python train.py --encoder_arch="vit" --model="masked image model" --dataset="stained colorectal tissue patches (NCT-CRC-HE-100K)" --train_examples=45211 --image_size=64 --crop_scale_min=0.7 --horizontal_flip=true --translate=0.12 --method="mae" --mask_ratio=0.6 --loss="mse" --encoder_norm="layernorm" --encoder_norm_position="pre" --encoder_activation="silu" --encoder_mlp_ratio=4 --encoder_head_dim=32 --encoder_fused_qkv=true --encoder_bias="qkv" --encoder_qk_norm=false --encoder_layer_scale_init=1.0 --encoder_parallel_block=false --encoder_inner_norm=false --encoder_patch_size=[8, 8] --encoder_layers=14 --encoder_width=192 --encoder_positions="rope" --decoder_width=128 --norm_pix_loss=false --decoder_layers=4 --init="orthogonal" --residual_init="none" --optimizer="muon" --muon_scale="match_rms_adamw" --lr=0.0036 --momentum=0.95 --nesterov=true --orthogonalizer="newton_schulz_5" --adamw_lr_other_params=0.00078 --steps=4000 --batch_size=64 --epochs=5.7 --lr_schedule="wsd" --decay_fraction=0.4 --final_lr_fraction=0 --warmup_steps=400 --weight_decay=0.3 --adamw_weight_decay_other_params=0.01
Rows from block 13 of the encoder of a small masked image model, named by matrix and row number. Rows with one number belong to one neuron. Each number is 128 + 24 x the weight over its row's rms, rounded and kept within 0 to 255. All counts start at 0. Numbers have three digits each.
Before each neuron's rows are labels from the 100 images, of 14976, where the neuron reaches its highest value: "place" is the part of the image that holds the peak; "responds to" is what is common among them. Only what is clearly more common there than usual is listed. The data: stained colorectal tissue patches (NCT-CRC-HE-100K). In brackets: how many of the 100.
# fc1: MLP up (encoder.blocks.13.mlp.fc1.weight, 768x192), inputs 0-31
# fc2: MLP down (encoder.blocks.13.mlp.fc2.weight, 192x768, transposed), outputs 0-31

place: bottom left (36); top left (34)
responds to: tissue: smooth muscle (35); tissue: tumour epithelium (33)
fc1.301:085108098155122152110136090090139094145114159115117135112085140117105088155107113128139122136111
fc2.301:170146166104147119135113154148109151107127081145141123156159138136138134116154121136131141130176

place: top right (37)
responds to: tissue: smooth muscle (47)
fc1.464:128142099156132131111144128146142165159141129120125124095121131199098157103112087104149132162071
fc2.464:137125147101109120134118112098110093084113111127133129141131125070169093135153187136108157094184

place: middle right (25)
responds to: tissue: smooth muscle (52); tissue: tumour epithelium (34)
fc1.514:166131159147127143099118114158122140113101100124136090131141094127120122160107150126086156108144
fc2.514:108087110114127130147133130097118141117156155151138141123119130132151129110135089132170105159139

place: top left (38)
responds to: tissue: adipose tissue (31)
fc1.170:141103152125098134115132118103138176103140135154123122137159114113124152102138175129119124112132
fc2.170:122119101134153125112118139137115110165118112118135122100089147148127099145121082133144126134135

place: top right (37); middle right (31)
responds to: tissue: smooth muscle (51)
fc1.763:164188143148121116095125114165123087093117117120151115143181096124160128121116142116079170107114
fc2.763:106066134113122125152129161117103201149127135130124122117087148125099133173120100138177096138135

place: top left (42); middle left (28)
responds to: tissue: tumour epithelium (42)
fc1.78:114054139100128126146171137097117113154133146109103176135111156123139137152131132152103101188091
fc2.78:148203110146146139122062119138125122095106126144150096109156104119114120087138139081168157079173

place: bottom left (39)
responds to: tissue: tumour epithelium (71)
fc1.443:119135168141150109126120130120129102123121123137127098146111076127146154095151090113118154108159
fc2.443:144097131146094152126114118114095162137099129115145163113132132102114091169102119143150107138157

place: middle right (26)
responds to: tissue: smooth muscle (39)
fc1.492:156144117122133106121118107171123135067119065148165134153160127133157157084117173146142178126146
fc2.492:102109148137129139104123157106135151184143185111084119107101105129104131161129065106103060123117

place: top right (36); middle right (32)
responds to: tissue: smooth muscle (48)
fc1.533:169148142114152130119158100132141099140122097103136103128140140130126078132126169147116136124125
fc2.533:097104118143104123140117158126091163105135158136114165119115119144126175136117092110134138130148

place: bottom right (35); middle right (27)
responds to: tissue: tumour epithelium (39)
fc1.90:145132146119153135104120110195148097109139107144163133123152109138110127140105154146137135133129
fc2.90:117122124129095113144139138074101170137098127102081125133108140114143136116155099095133126115141

place: top left (33)
responds to: tissue: smooth muscle (47)
fc1.26:129130118171114131150111110138117126123167108165143129152135098145149134103108140107118127118178
fc2.26:128107119097131114109149160120140136136105153110107121068115161123119119144151133137118131154083

place: middle right (25)
responds to: tissue: lymphocytes (29)
fc1.263:161185131128126122102122123125140128128146116123119134118115143147120145139157165118135152129106
fc2.263:093076108118131136163136129113087132129121158150134121131141123111145128108095100146136114144147

place: top left (33)
responds to: tissue: smooth muscle (46)
fc1.331:146132139150138147102157110155129106127108105087145128116099151105149088162131128152129135114184
fc2.331:125104114107118111124111137125136156109135131154116127152143100156140139134120144114125124129106

place: top right (36); middle right (30)
responds to: tissue: smooth muscle (31)
fc1.338:119060066133140096147120150104134153124146169145128136118096153176132130070124105146176132142103
fc2.338:136198180132127119099115100136142104110151111114134158142137113113124107159130190112081139101167

place: top right (40); middle right (26)
responds to: tissue: tumour epithelium (39); tissue: smooth muscle (38)
fc1.325:145195127121115110139135087130123086126134119130130103070133128104168118116124143137085136097167
fc2.325:119083131126129131141127176144130166142122153133114170175127122148099134152125122113163105147097

place: bottom left (32)
responds to: tissue: smooth muscle (42)
fc1.428:152119140155126140121137099122116132110132086087113155148113098155111104171137104160108152137131
fc2.428:112113132128121122106101140121121138131127140164138088110150144121156139086111134076151132095167

place: top left (38)
responds to: tissue: mucus (25)
fc1.761:145138136110102148121125119134101094105125153142136082131169109123108117151141148111121141069144
fc2.761:125108107140132108130147162129125163155117130140126154122092133146145137114122089140132094204120

place: top right (38)
responds to: tissue: mucus (34)
fc1.494:140100082113126120134126127120112142111148138090149117150103176113164131138182104092119068104113
fc2.494:119115137143110111088101114094141176157126145147173131115110126137150100124135139157170127142162

place: top right (32)
responds to: tissue: lymphocytes (32)
fc1.178:104126152138139130103088134146118128122115139163147083143134146180126133108112109114182126161152
fc2.178:145121097106125111155172113103141131146156123094092170090119112088119153118149154145056123116090

place: middle right (25)
responds to: tissue: tumour epithelium (41); tissue: smooth muscle (33)
fc1.490:159110137118150123103114110113128077088102099127157106156132082171144134137104130120113169108110
fc2.490:097130133142099131148132147146104205160154143114102115096121164086098122123144127140126090145140

place: bottom left (34)
responds to: tissue: debris (30)
fc1.543:150137152123106100116121127145122137127102177115109120145146145089149156161150105110123080168103
fc2.543:085105118120156141152160124101135110149152099148137141097115106172120118082095151145128170100120

place: bottom right (37)
responds to: tissue: smooth muscle (34)
fc1.718:145128157081142110148175129126153124104117071090151118169118127090120128132129114154122166122141
fc2.718:138127114181130164100076123156099159146161162140114141096155122182125112147117121100132106114125

place: top right (40)
responds to: tissue: tumour epithelium (43)
fc1.45:120145139122144170120146167155116104131154143134111150130176106113125141133103141157105114132139
fc2.45:147108146127117084119127108104147148156112149137152102120120133124145091141134131174145124171167

place: middle right (31)
responds to: tissue: smooth muscle (38); tissue: tumour epithelium (37)
fc1.3:146109204093111153142122134119147152114081109103120141148144112093111118139109138144101170102101
fc2.3:112130076175136140101121111134100099116166155144119110101126124151146131123140121101167084139184

place: top right (33); middle right (27)
responds to: tissue: lymphocytes (35)
fc1.512:146163141077145126111135121100153151129143087102118146120147134126121117129141116134117095137088
fc2.512:113102113175096126170116144137084116126129186146134112139111134140119135128107136123145184108166

place: top left (39); middle left (34)
responds to: tissue: tumour epithelium (37)
fc1.474:126073130126130090146136113114125147131134169131134161164112133135108137121157148149102121173124
fc2.474:144179113136136168123125145130137116140121098129127101091150118097141116125104111105141133096122

place: top right (35)
responds to: tissue: smooth muscle (43)
fc1.723:141163131103127089098173124138150095135120135145138127108111108160127112153089139162112132171163
fc2.723:109121117134115143170089130129125173122142122114103124127145163098128156090160112094148141095090

place: bottom right (38)
responds to: tissue: tumour epithelium (41)
fc1.394:116152124198104091151146131130125123116122092120148101145132126110105141127131128105125172134061
fc2.394:138131128070141156109115127129119135134138156137116144124133128141144125136125123150119100138195

place: top right (43); middle right (28)
responds to: tissue: lymphocytes (28)
fc1.255:150144129095141120106136102146175090130140125119107137140108086142132125115109153143109150155103
fc2.255:088116137147105124159112146115066174118133135114129126093157177123119134122127115121163146116140

place: top left (34)
responds to: tissue: tumour epithelium (61)
fc1.711:110131135148126139131150131121166145148172106104135167156119143132115139116126144118130090105122
fc2.711:151120119114127110110102115133107101101115140154130101076140116139157102137132143118111171147143

place: bottom left (36); middle left (29)
responds to: tissue: smooth muscle (41); tissue: tumour epithelium (33)
fc1.213:125083123150113135134125117126111123121087096114096128161109143114133090156122132158126108140131
fc2.213:139145163105144142116123125098135123121167159146139139105147098155137177114118125110155148090154

place: bottom left (35); middle left (27)
responds to: tissue: lymphocytes (43)
fc1.679:120123128138143129106136115124112142154136128107120108111134129151139127164136075142119100176092
fc2.679:119126135120110107176121144117141130127108145141143142132108133122103116078130183117113166083144

place: top left (36); middle left (26)
responds to: tissue: tumour epithelium (44)
fc1.430:128127123134126128126110123095126102112158140098120136162113132133136121154138133165108145145110
fc2.430:125112121134145145104118136158123163137112122167150115108141116113101119106113113091126098112147