Weights of a small masked image model.
Data: trained on stained colorectal tissue patches (NCT-CRC-HE-100K), 5.7 epochs.
Rows from block 9 of the encoder of a small masked image model, named by matrix and row number. Rows with one number belong to one neuron. Each number is 128 + 24 x the weight over its row's rms, rounded and kept within 0 to 255. All counts start at 0. Numbers have three digits each.
After each neuron's rows are labels from the 100 images, of 14976, where the neuron reaches its highest value: "strongest on" is what is common among them; "colour at peak" is the nearest of a few named colours to the mean colour under the peak. Only what is clearly more common there than usual is listed. The data: stained colorectal tissue patches (NCT-CRC-HE-100K). In brackets: how many of the 100.
# fc1: MLP up (encoder.blocks.9.mlp.fc1.weight, 768x192), inputs 96-191
# fc2: MLP down (encoder.blocks.9.mlp.fc2.weight, 192x768, transposed), outputs 96-191

fc1.324:096109103147121104135153158145152142153132128140095138179125126094136153169130173134105122157115145118124102129135089144123093115102076137131112115148145135156118133096154108164124139141115113156132134136126129148103145172134115152170135070098141153107053135146059134093098096123150141139
fc2.324:107128133115132127158114118103152136098086110172092168163123141124106138143134117109140107122113179171143127138126151130113176113110135139147113161163138060104110137099128125108098129135149159120173148107135128100134104172127146157126156141171108152133141127177125122139121131084081126075
strongest on: tissue: tumour epithelium (58); tissue: smooth muscle (34)
colour at peak: pink (80)

fc1.31:160107140149155114132127129175148112129116096083159132121106147106143148172101103113132142159171108139143122133122108156144144091111133100136104108131107137111125084134111132123168153097085116112139126148108089142081127124130147131116105169170134078155087153140132142136147137153091151164
fc2.31:090136124103091120106101135074105125157129153142128141128150103158117118100140151121111117112103144101127097108112163121137117117165117160129138161139145116151116156137162095129110088159182120128097119130126144125161130149130141138147143096085106163099161135105120102131114119145153122118
strongest on: tissue: adipose tissue (33)
colour at peak: white (60)

fc1.482:104127149141144088155108171084138078114105157145106121119151105099126161117120151101127097141130153165135091129105159139114172097125142085104122155146144117115138108160132186155075127122065073128165110153129081127160112141145124114123109146121117113131130096142119175137145145128124170133
fc2.482:156145083109082173112122104151121137130143106113128138142144158150142106156141111097129153119119103054101167135135121131139103131164128169141128110104141149159096138099167077111150133133165180132114113144115147084106150090120171136130132127131128141129123153101122086112127116144117099138
strongest on: tissue: smooth muscle (58)
colour at peak: pink (75)

fc1.499:103148145127118127170135154110182145146096158139140151135110118126160129111178136076130189106123123150142124116127141155146110115104132111155080170085161132145101110150133148117124140185164144129146083139145106164167101127135169126116130142094151067152136149159073144172136129088104128131
fc2.499:144098115109126123094148091153097138136150124117119092133109168126084123132075100181141092143141126096141140123142118094109128129166126113112138104160075102137162159107135102113131122076093142119104188123094143087114157127137103113128112117171110167117148124099164137103124112144134142136
strongest on: tissue: lymphocytes (66)
colour at peak: grey (56)

fc1.294:123139158142141122117165129117136149154088130131115092110093144085111119100151122145125089166128144153102117122120148150165103083110174133173108108148129173123094093116081120153119080104170144132085101142161164143111118128181137105127145104101098104121100125146130149162123079130106103123
fc2.294:118076106112123139147109111150135115110142160137165185114158108165120129148070129146134172074121139100147139111157097131092153163152122116105166137126138091138153177147189129102138130133093138118175155120096120115146127116091130140086114157171160144155149119095128117075139155134146152117
strongest on: tissue: lymphocytes (40)
colour at peak: grey (49)

fc1.510:147103103123145095101142142100155155128181154117152086129129094112151105132154113149121136129148100103104134133098131113106142155140114140142115153141121154139117103122105140129142131112067156141081097169124098127117176132097123119118135124082128144118097098121112121099160162124160111144
fc2.510:137125099120108108135121136107134171139118099124151100097084115123075099090139147142162136135129125123154121171179074100123122097102127140114107133108149122184100103153160145139152154138111174154121170107105121098117140124123115117143127120098144120115136150111138153172135153129103136109
strongest on: tissue: mucus (52); tissue: adipose tissue (28)
colour at peak: white (71)

fc1.343:112162137108114107138133112117120142135142117108059164098114111160133173119141145140128180121104154117116131165125102127099138157112127122115130123121128148167106088138138119140132114119118121131122102086095126149177123119128152173080092133158138104197104166138142112118118101113113118182
fc2.343:072106141138155124125152105138152129150132173141170107168131141133107103130103110139108076160156136131144147102133142136170131155134162124121142123132112131100146157129109134108129099113151138090160140188163128093084132150137094087168136112130106166068165104136098119155135142121134144088
strongest on: tissue: lymphocytes (27)
colour at peak: grey (49)

fc1.649:116131106115102152123136129152144120142127103120129100099096163083099117154101129091137105164148162116156125092106152143144146084120129115108101118105163105161117115107139117144153112132147085155132097131120148157152112190186163134142108122124110118177173124153129129139128152160134138118
fc2.649:142128148140133118104117135122112136111140128127147164153138095132157129101124147157151134084111099113102126135143102137127099147129123139136163124199122143107142146131114140138114113126115158126125118141114096111107153089082095173124135145148162113089099123079123095100148095124124140165
strongest on: tissue: tumour epithelium (50)
colour at peak: pink (70)

fc1.500:129130148133125157184126092103146115094116144118137143096115126140121155116129124123114136159142061126133074126143146065123093149079128119125159126132123107114124112148112151141167161089122124153123143116135106198147120125141138127115108156164165116142146139124169151083100100125081127126
fc2.500:122148097112124081080108127131106140156141135135086149143158127121119110124113114130161104127118171145138183109117120173171139130168145135142116135133129127122143124084144102090118076190124109091117114146112136057120138117118132165150130128095095140138109137104105098145134136130155109110
strongest on: tissue: lymphocytes (61)
colour at peak: grey (49)

fc1.493:095071135132153118151120137106065115134120149117133116115168082133132152120140153139150141131136090126125165115166105119131142150142089113130121120099174107106142078115098157138153144121123122141113131092120106150103135157152111128145188116122142094115102140148118128142131119090111147142
fc2.493:168184121100113105127154131151160096118106126137095163134107163105110108135132069086096102161158143139132092130093126094096136116119150138140109140128086117155135181123135088107124141103146113083153132119127144119142110099114138117130078161146095155145117139140128107102129138157148098110
strongest on: tissue: lymphocytes (31)
colour at peak: grey (48)

fc1.10:156121151146122138133112124127143116159123129126113143110144141160153149141149137133099110127119120094123148132120071159053103149098118121163098133152137149115083137137091152129125132153109137145111125141105111113134146158108124168182102133137165126185148117141079103131140110124134110123
fc2.10:141094101105144118111145156144083111108114147111148123147131128149113107135131130132129127112106152108137059142115128148148118095133114159097150104152100138105113114064152091091062151146142120137146144120129132149095141148148099078150128114129121133159140118081156154171142158162165161136
strongest on: tissue: smooth muscle (74)
colour at peak: pink (84)

fc1.592:145059108139144120144139107159130141143138120144102130160103127131105120114100176114149154161132155109126120130112131134176116143137126115148077158149142176200095098111143109127113142108148140125150078120160127137105154099081149124130124112111137135129135117156120110137104095148144084123
fc2.592:085173145118122113135135140098122122102101174120180111100141148144160117122121091124114097085107141168124124106122128108083129138108145155101171111122090106104158127170132151132117083145095107125127162151102121135098116162187088147115117145145117100131101130091128123120146175133113146127
strongest on: tissue: smooth muscle (42)
colour at peak: pink (76)

fc1.248:116115150142142123154165133117117082131110098165128141124146075108118129123166145112130143115123155111126139123141123110158153133104152127136131126151142119164122085172180119125140156118084079102161160112156169087096112147140105160174148131104123108150126092102105050123184135083119085135
fc2.248:144154096111114147097107119158146160124155126099139105130123174148127111130091103144113122114151099148119149116127119148103118143156108144109135116096116165107114170097091128127130125142147177181108098158097093111158137104118131105110122128152118150102155149117148222133117169147142152126
strongest on: tissue: smooth muscle (31)
colour at peak: pink (64)

fc1.37:151130166159143126113088137100125134128129142128136141164120117111132143114105120108144138172116109127122108149174133106103111137135105092135133139115109122153158153131122138104103131127128097138123187129096116160167150111080144142120119118107123137102125114103116151124111161117116157163
fc2.37:122121106094126154130166113163129110139140123124120100117144149137125081127118138115111129097153110146132140121069137129123134100121157151123082139143154118084128108173122130119128142117132163119132095123123149114088128119170121143115113144125145096167115134171125095095135062152137092120
strongest on: tissue: lymphocytes (33)
colour at peak: pink (66)

fc1.547:138115161137112138134126145109108100118099140155144114105167156131137143098129116122101127119158144119144132122097110121120160160090116097140123162097153128208097152146140132086151144138139102132138127101140110131131137122120115152099169141080135116145147094151143112140109160109177115144
fc2.547:112134109133152127138162113114139167152148135147150136152101141096117098153109109119127122120132098141093143121134154134112117095148151143109111094123106118082132111114113147142102127136125159137110137152107108093136133116150126106156085116208122149127106134092118127099174131138089104094
strongest on: tissue: normal colon mucosa (27)
colour at peak: pink (87)

fc1.390:100139164154123124127131153130133127121153126088152110131164070120161123104142152135159099120100150155143133143086096146156145124139127177130132136144127150137125119142079111099106141132151113093142147129115121107098139118075127132091136122144104126106140141108110130144171139158115131144
fc2.390:127123105139135142150106096135113148147126099130151144109093164135106116151135101154106146138135095109123124156151118128091113161099130107103110141095102099138096125131154169129117138108158142162145162136143142130160124119170125089146128109121139154143136090123139136127108128106129168105
strongest on: tissue: smooth muscle (36); tissue: adipose tissue (31)
colour at peak: white (77)

fc1.647:144168146146093110117186119147102143091126113104114146125143133141112095122113131149157153130118172173113133095133113142183151110134144154122165109120162108166142168102153143141103129150145095134123161084127119139099091119123146130106136096131156112104115112125166133114130121096126117136
fc2.647:108146101148177142149128135070136128126115130124107154118145171093076143106139116109134109102108122119120140105146114165108153153112149129185177120095102137145092119136110131098147147122169129152151122127133100133112163138116136112135134093128131143161146139095111129149193162129176154092
strongest on: tissue: smooth muscle (85)
colour at peak: pink (72)

fc1.713:128110109145124133127110119119185131123138089173107147128115089129099157132161137114102118139150111133125129133157110081108141103161125113137162132126125140121110126144155111129117164113175049126144169125165086120135131112155164144110111132107131109128110112083093148137126099095106105154
fc2.713:143172118113127159115158156145102145154138146109141110124147164110149106119090138137122120122127131111141162122107130182125139161097131132136114119127128128153141144118105132109141125138055198128143104140089169113123122121092091124137159134135129145094141139153152115112132145158149152095
strongest on: tissue: tumour epithelium (34)
colour at peak: grey (47)

fc1.282:111130143112131094115125109140123148150130116115169176081169133150116194122127120148127125152138100180125130139148096107106138151121099144172109110147143120144134125154115114174127096106156121121093132099124093136128140138141135114099139116129125144123090151149116139153108152168078120152
fc2.282:138127111123148166121185123102126119170114169145080104146106117084104080107125126106135137128126143080129134130118149139128142090142153103096104192087115118107146121122152140090123148140109114120156126123101136138141117121125112129142120147117129103142135123124140075098168093080172119125
strongest on: tissue: lymphocytes (55)
colour at peak: grey (54)

fc1.553:133140088138120148163138129167186112085119118116180132122141112157154124145144140068095127181138095176103151112104136128117131122072119108130091134076093103127131130081119112094155102146130150151134118161097095145100124142124123082121143120129101169115170118123132113152147173200104156123
fc2.553:151120149153137140105116143095095131159126124151081103109103140101134135111140111175174156112109136084161125123102121132131129149154103147109145141182149119106132081164153161168092143138120061125079130087144131121120140140103141151134147151074132064146120124092118118122143109112184125147
strongest on: tissue: smooth muscle (48)
colour at peak: pink (77)

fc1.630:172091125118157108092198121155115158163126108140128161109153105148133142127112127171087088143166159093154115107129123147129125127152143149103149069172147149087140139110115109151113156112111150121116106114102152151113081123118122120142110109152143154085101159157123165107127083179143101120
fc2.630:092161156157094091172110158081148150100145129100145142150125124105151127124148148128176118122128132148093142156103136113113127115107092089139111171116097096154098075130147152082142086147170114125142152140153120127135151114155144122138134147138129126146140118126138099144133149067093135146
strongest on: tissue: smooth muscle (41)
colour at peak: pink (74)

fc1.555:133118153148131162142134159152136105082076172099153161104110115136098153106117093134110117175147095148119131123116124113127138168139164159150130143100134110144107123093161128136170073087121125108143121085122141144117109084140149112106092109162155149166153123077107100103130124133136102104
fc2.555:123122110121143115119101074141102095101078145087136131104130176139125146140135167131143140097096111144177116148068136128104146096174110127139116158112132147084100121131135161111149131141162162115112106114109127162105135091108140140118169119121097160117141143173146150144153128138104129125
strongest on: tissue: lymphocytes (57)
colour at peak: brown (70)

fc1.281:144114134116155077130120111174128100135103125149110123140141094114133126124113153149152127161105186116120137165129109134117172105121154123116115143131161168113092091136115141145105081101078144092088073153115135140118150140146109156120130111127089124085092130164079130147150125116121153107
fc2.281:084103145140085162112109127105114108142145172108148140107096157164119128162133120098116123125126082102115122087111141125122126146143128123146140092122135083125126159152157114137131164134182111133164165097118113116135134122124153096110109165126121122160159141085174123110129123127101128161
strongest on: tissue: lymphocytes (31)
colour at peak: grey (49)

fc1.422:180124174142101114155140082100091094079154145120079134165139114112116108081120109133150157123158127147107104121120132178104134159090112129122136140079131154122128111100126121127125150091124112111133196141159130131141091145111138149137168164117169108193107114090118088142143166110104155131
fc2.422:099121076104119123106151169163138170149125092140168117094134136113133178155126117118079094124107104107153166144146151084164131115193139145113137112157125136111120130158129135129130110146141152170112078142118113118113147096157116139147112117128075122073123112165118152115126102143153106138
strongest on: tissue: adipose tissue (53)
colour at peak: white (62)

fc1.308:089129108143162111149161142113123065099094087115122116114164094115153171144125116110134123160125152148160160172125115122156142115116141145148075118100143111072155101150147079141108124130144132122126126175157136115098132101161106151133152119094147128090086112063146138170123157166091136131
fc2.308:154125174095094172116110155160128155147150166146135150135108125129087092105163111174099101130109157078132101098118125133093135132127081133102182121157101138138114136119107172100134113109125103166124151082101086137170154145105142084129095143119105132120157121153141134056166106115164134117
strongest on: tissue: adipose tissue (87)
colour at peak: white (88)

fc1.27:162086089142158105127111123170139123186098147119118092118091157131157163116095160113165115146137135142145162146137111113134134140110150097206102127140116117148118121132117147067151124146188123084115129122119098162120123124152159167117118157117161108109078131142130105143136133107121130126
fc2.27:091168168108111117112157122110103123113118121146129148108152081152104134139158116129091130129137151146118099110124172123124150120106109136083150128100133157074153123107150111146117128094094118130118127103099136137125153140120078105113125114134096157116163108118114123115134144133118123125
strongest on: tissue: lymphocytes (70)
colour at peak: grey (66)

fc1.430:154147110104129148137165132101099149122126131142081150113100107153133137124146133112141100132154114127131115137139154158151136146119131115165107097108099109120128105083126139152111116134132127169120131144114078114078099154149134122119114125152103074133137127117096138095179148185133109142
fc2.430:110110138119113122123092091162152099123124121128140107132157138115137134124113143120115170094108162109115142140154099109124098110137116153116157172141160136123105174171161148144134132113108129079145086132141165124169126125107120123141155112095139149148124136118147127147095108085117156117
strongest on: tissue: lymphocytes (28)
colour at peak: white (57)

fc1.444:108151144117128130150116117125110157095131087083130069097142104103118158179132114108093129119136133101134140166127111134098138145080126147144077115089125114134124114120164068132114125137122138130159152118123127112111157083141147137110132096170127132121118145095115120162121142132100156176
fc2.444:102121142145136128099192124149127134178122122136127187150107139141125077085126145141150140143090139138107122133101145122147136157163108124097161137170122136120136133158091179114133133113132078149113133134105131115143100147120104126142120154091161157117141096132133145090166105136138135126
strongest on: tissue: adipose tissue (33)
colour at peak: white (92)

fc1.603:142134124139113131122126117121127098133106134092130108150145150135096100132171129143146157126155106142090115129087127129132136166085072186165128155046121118126117132094095113127155144121158140131158175190170123146087076113142143123120142142142141131147126149120143091133144137146101158115
fc2.603:141147106102133126145161156138107164106137120162137152123107131097144156109113098123126104139069137120162118146173118124133105113163168091090134100183138132151142127105141138120093140122108096149077110063115113127157176158141098135167116112101081112133119093130112158124090113149181109131
strongest on: tissue: adipose tissue (27)
colour at peak: white (70)

fc1.336:112123108154092152126156121112146079072155079116144122099117118117143147162128104115107118161101123142146159138143078079096134113143155088119131110105122147130123131112143083127129116150155110139134197099111143149125142116134131126119125137126150168099094116074182105180093133157117116155
fc2.336:130161175103146121121101157131145165176106165139127135140140129127114065093128147137137123127169175122133110102086155156131132152099084150125124149159117112104152104159112151107144108107111125126109080160138111114136138135123121128154112122099146077135159159167100143066176140127131127103
strongest on: tissue: smooth muscle (38)
colour at peak: pink (73)

fc1.532:144106132137085090112158133124130147112159158133126107136094076119084106103116122123102107155147135176120148151117134182139098127114115156116131156111132148078139158109103120141142125122127121115107175152170134130133084155117115134152149091110126136152118093149113104176174124149067118147
fc2.532:128147102129152180150107117143119143115132072133114140132134154103158144170132130166151156085098097098139136147144119101126171118148095122133116104147138103145100094140158124114099138150149155160127127114093137141101167094111142132126118149130132104128161166110146139093100138107189150084
strongest on: tissue: smooth muscle (49)
colour at peak: pink (78)

fc1.680:133131116147121143176090150106106156134100135130118135149135111162147086139124105128180133140154074143170141127124138196113118123109127147167086171098146165140101132091129165090125122136165145130169117128147126089129143139103111106089114136112104082092098093096103117145127127158096094120
fc2.680:095101152125146123098142077164135092136147137108150159097110141118109155106135132145095135191096178119120091125105110092155152115158154148088171113178112079117159131153118101136107072112095128131112151118103121136127109135159155163120141111136143169136146151159146136126108130122132155126
strongest on: tissue: tumour epithelium (42)
colour at peak: white (78)

fc1.344:082165128109131125137166194085141131132107131153144136128117139148133072130139145143116121144096123113133139073129125152100130107112128138152093101115138122081107090121170095129181111104140106119132173138132140100099119117132117121142132094127141122128132148102098126148156131126147138148
fc2.344:173098188167135159130084074185131096097129100099136127129151109112100179127134097135144140116134149100154122153151113123141149148152104120104158133119130146155132148129111127144077105142147119152143118136137116128146151112136141123110120159122086147128100119134135138127101116116088128084
strongest on: tissue: adipose tissue (55); tissue: lymphocytes (27)
colour at peak: white (58)

fc1.228:115099137159143185133146158121132119076148113147146102152176122138173142123133106114103087125145131113153089138148084153120102134103148094103134160113172120118103132133134139096145159104111115133127140104121090148124130090122159178104175114158124114144126141161157144138131150125118153168
fc2.228:105129099077106078162091087131116130167148131121134154082102126079072130135120115149135145136153103130116194115104138085118125113152135155131123113142100109162132148142128105137150085176146153109143127159139182095111115130130145085129104133156122170119117142107112096129136119120119097085
strongest on: tissue: smooth muscle (36)
colour at peak: pink (94)

fc1.629:159158131174084137094090132155124158147147105140158107180106122120118134097131126118131149121088128138095114143118149171149119126124144141155108107108111128143142157094147092084140144121150089138123170167143148161153116076102143088104121145119109161144107143106113113154164146115171118140
fc2.629:110095121115164133160128158130150113096118145141119115082117116132129121135119146168156118140152121130148130137111080077088106118131110103095126149171115132108133098179097151135097115121087175130138125122100122139099132163171087150163137098135143112103157113169131161110086099137117138143
strongest on: tissue: smooth muscle (44)
colour at peak: pink (67)

fc1.511:131163115120130106144132125089083132159104169108146133133098139135101140108099149086109173147143140142144151137099126111131164156113128070149154085120124148133127099061121161139145122151154126171129102125127125109118100150128131107130148124148165088134121087139119122140152129128109118093
fc2.511:111114100145145165101145119164175119097126098112140142102142135119161159134147110158142083125126097147127092117164106153121138118130106189132121181119130107124133154132168114097100136102092109090140129132135127146144153133125094111121118088095100168121115169089090145132117151090141129147
strongest on: tissue: lymphocytes (48)
colour at peak: grey (77)

fc1.693:133149136119121146144141178168149115156077106093155097115123147127134143129153148092124131165119154155128140117110131136121125098096136101132099142118104128105146063100143086154153117142118114094131136129145114117085077174113153101133105146162144118141139127094077108140162139139136125146
fc2.693:129122106184136130098087082104088127092171114133131165152120117109140115151094132125147145119100131093119103148147147162136151139164112179125148108139161139147100156132159174135093130119139130166124100138090158100146186091134100142133158098078096134136142097132169140140119115169135138117
strongest on: tissue: adipose tissue (56)
colour at peak: white (99)

fc1.224:096097134123145122136131174121156129122148121079139130141081127144135153162122133133133141146154184160138138125146088104136141105132124134116079183112152169104099109135152095116159085137135143147114091145111130165154094134123101135121093097170172146121142116138121149133134130179124136118
fc2.224:086159141148139126145110124127108145163087134137124116133161137146100125133127141136128115102069140087132114132105144165143132160099121125151168049160097102166141116098149132120110125139143111102143131124125127107091160116140138108129150156049067129106132134081141107141123131105128108120
strongest on: tissue: lymphocytes (37)
colour at peak: grey (45)

fc1.202:138150125150095133156103160109117115129130185126130142117112128158131135147137151115123153110092109140105142152189120115100133133137142132133170127135138126113110116113121178129131140177150102134179169123134118114169085149136137129110143090082146100142109078143113078125174117106103105124
fc2.202:121137121127170121091146089166142133134126062147127107157132136126115138104116104126152099156172149124175164120122112159170127133115126140151120154118087125123158135125118109105141121079095158133118116138117118119127173096105097125136113151176115142138155157119125165117087138113139140133
strongest on: tissue: lymphocytes (39)
colour at peak: grey (46)

fc1.434:115113097108083192082133121158157087138065147127130144110088108142123129116128144109137147095148138142136127112081109091130087109160162106162158162117080103126117168156158130142137108136133106096137144098144135145136102090119141101153162123124084160149158111110129125117132151102100137082
fc2.434:088134118151157120128143114139125130143134105108162090096152123089126161116127133136140147137084097142160122156159165112118162119096104142156117081159194137124167135084116160105129150115098172120131151149110122145098148126135072133171120132142102143116126188131105164086128120130116153169
strongest on: tissue: tumour epithelium (40); tissue: smooth muscle (33)
colour at peak: grey (46)

fc1.149:120097156139107155131114146143130161120138098133156100138111188098148136147133095155172129157164111094124120114106120126086095134089120131156117122181104099160114110145119115155143150092126131109103124129120141107086155140108133161139111135121118072179134125133160076129113195139110115146
fc2.149:127150132095137120109117095125123098146112139127110155123116102119108142079114152105096116056119140133106123127171126109172125096171106111130113122072177145121142139125138089146145109175120142130134125127150127146156097120131130145130136137154142154108124146124117177135150067088125143119
strongest on: tissue: smooth muscle (31)
colour at peak: pink (68)

fc1.315:136093131078109104125102126084148134144099139137160179101127175115098133146102141127127141110149098098121163150145133081096128137072106153101156085119111130127126149125117143142158160112126105135156142121168155176125142134108162136144118165142107088145122159141134112116123091137103158110
fc2.315:132182103156110112096176135143116103115157129105101145163156106141179145115137099112128098152149093175138102083118157182170143127170158098155112154119130138142133099092124095092112119128131121115096107140106096089142136114134090148130133094137143167122121130166123152141139142131141096160
strongest on: tissue: lymphocytes (47)
colour at peak: grey (58)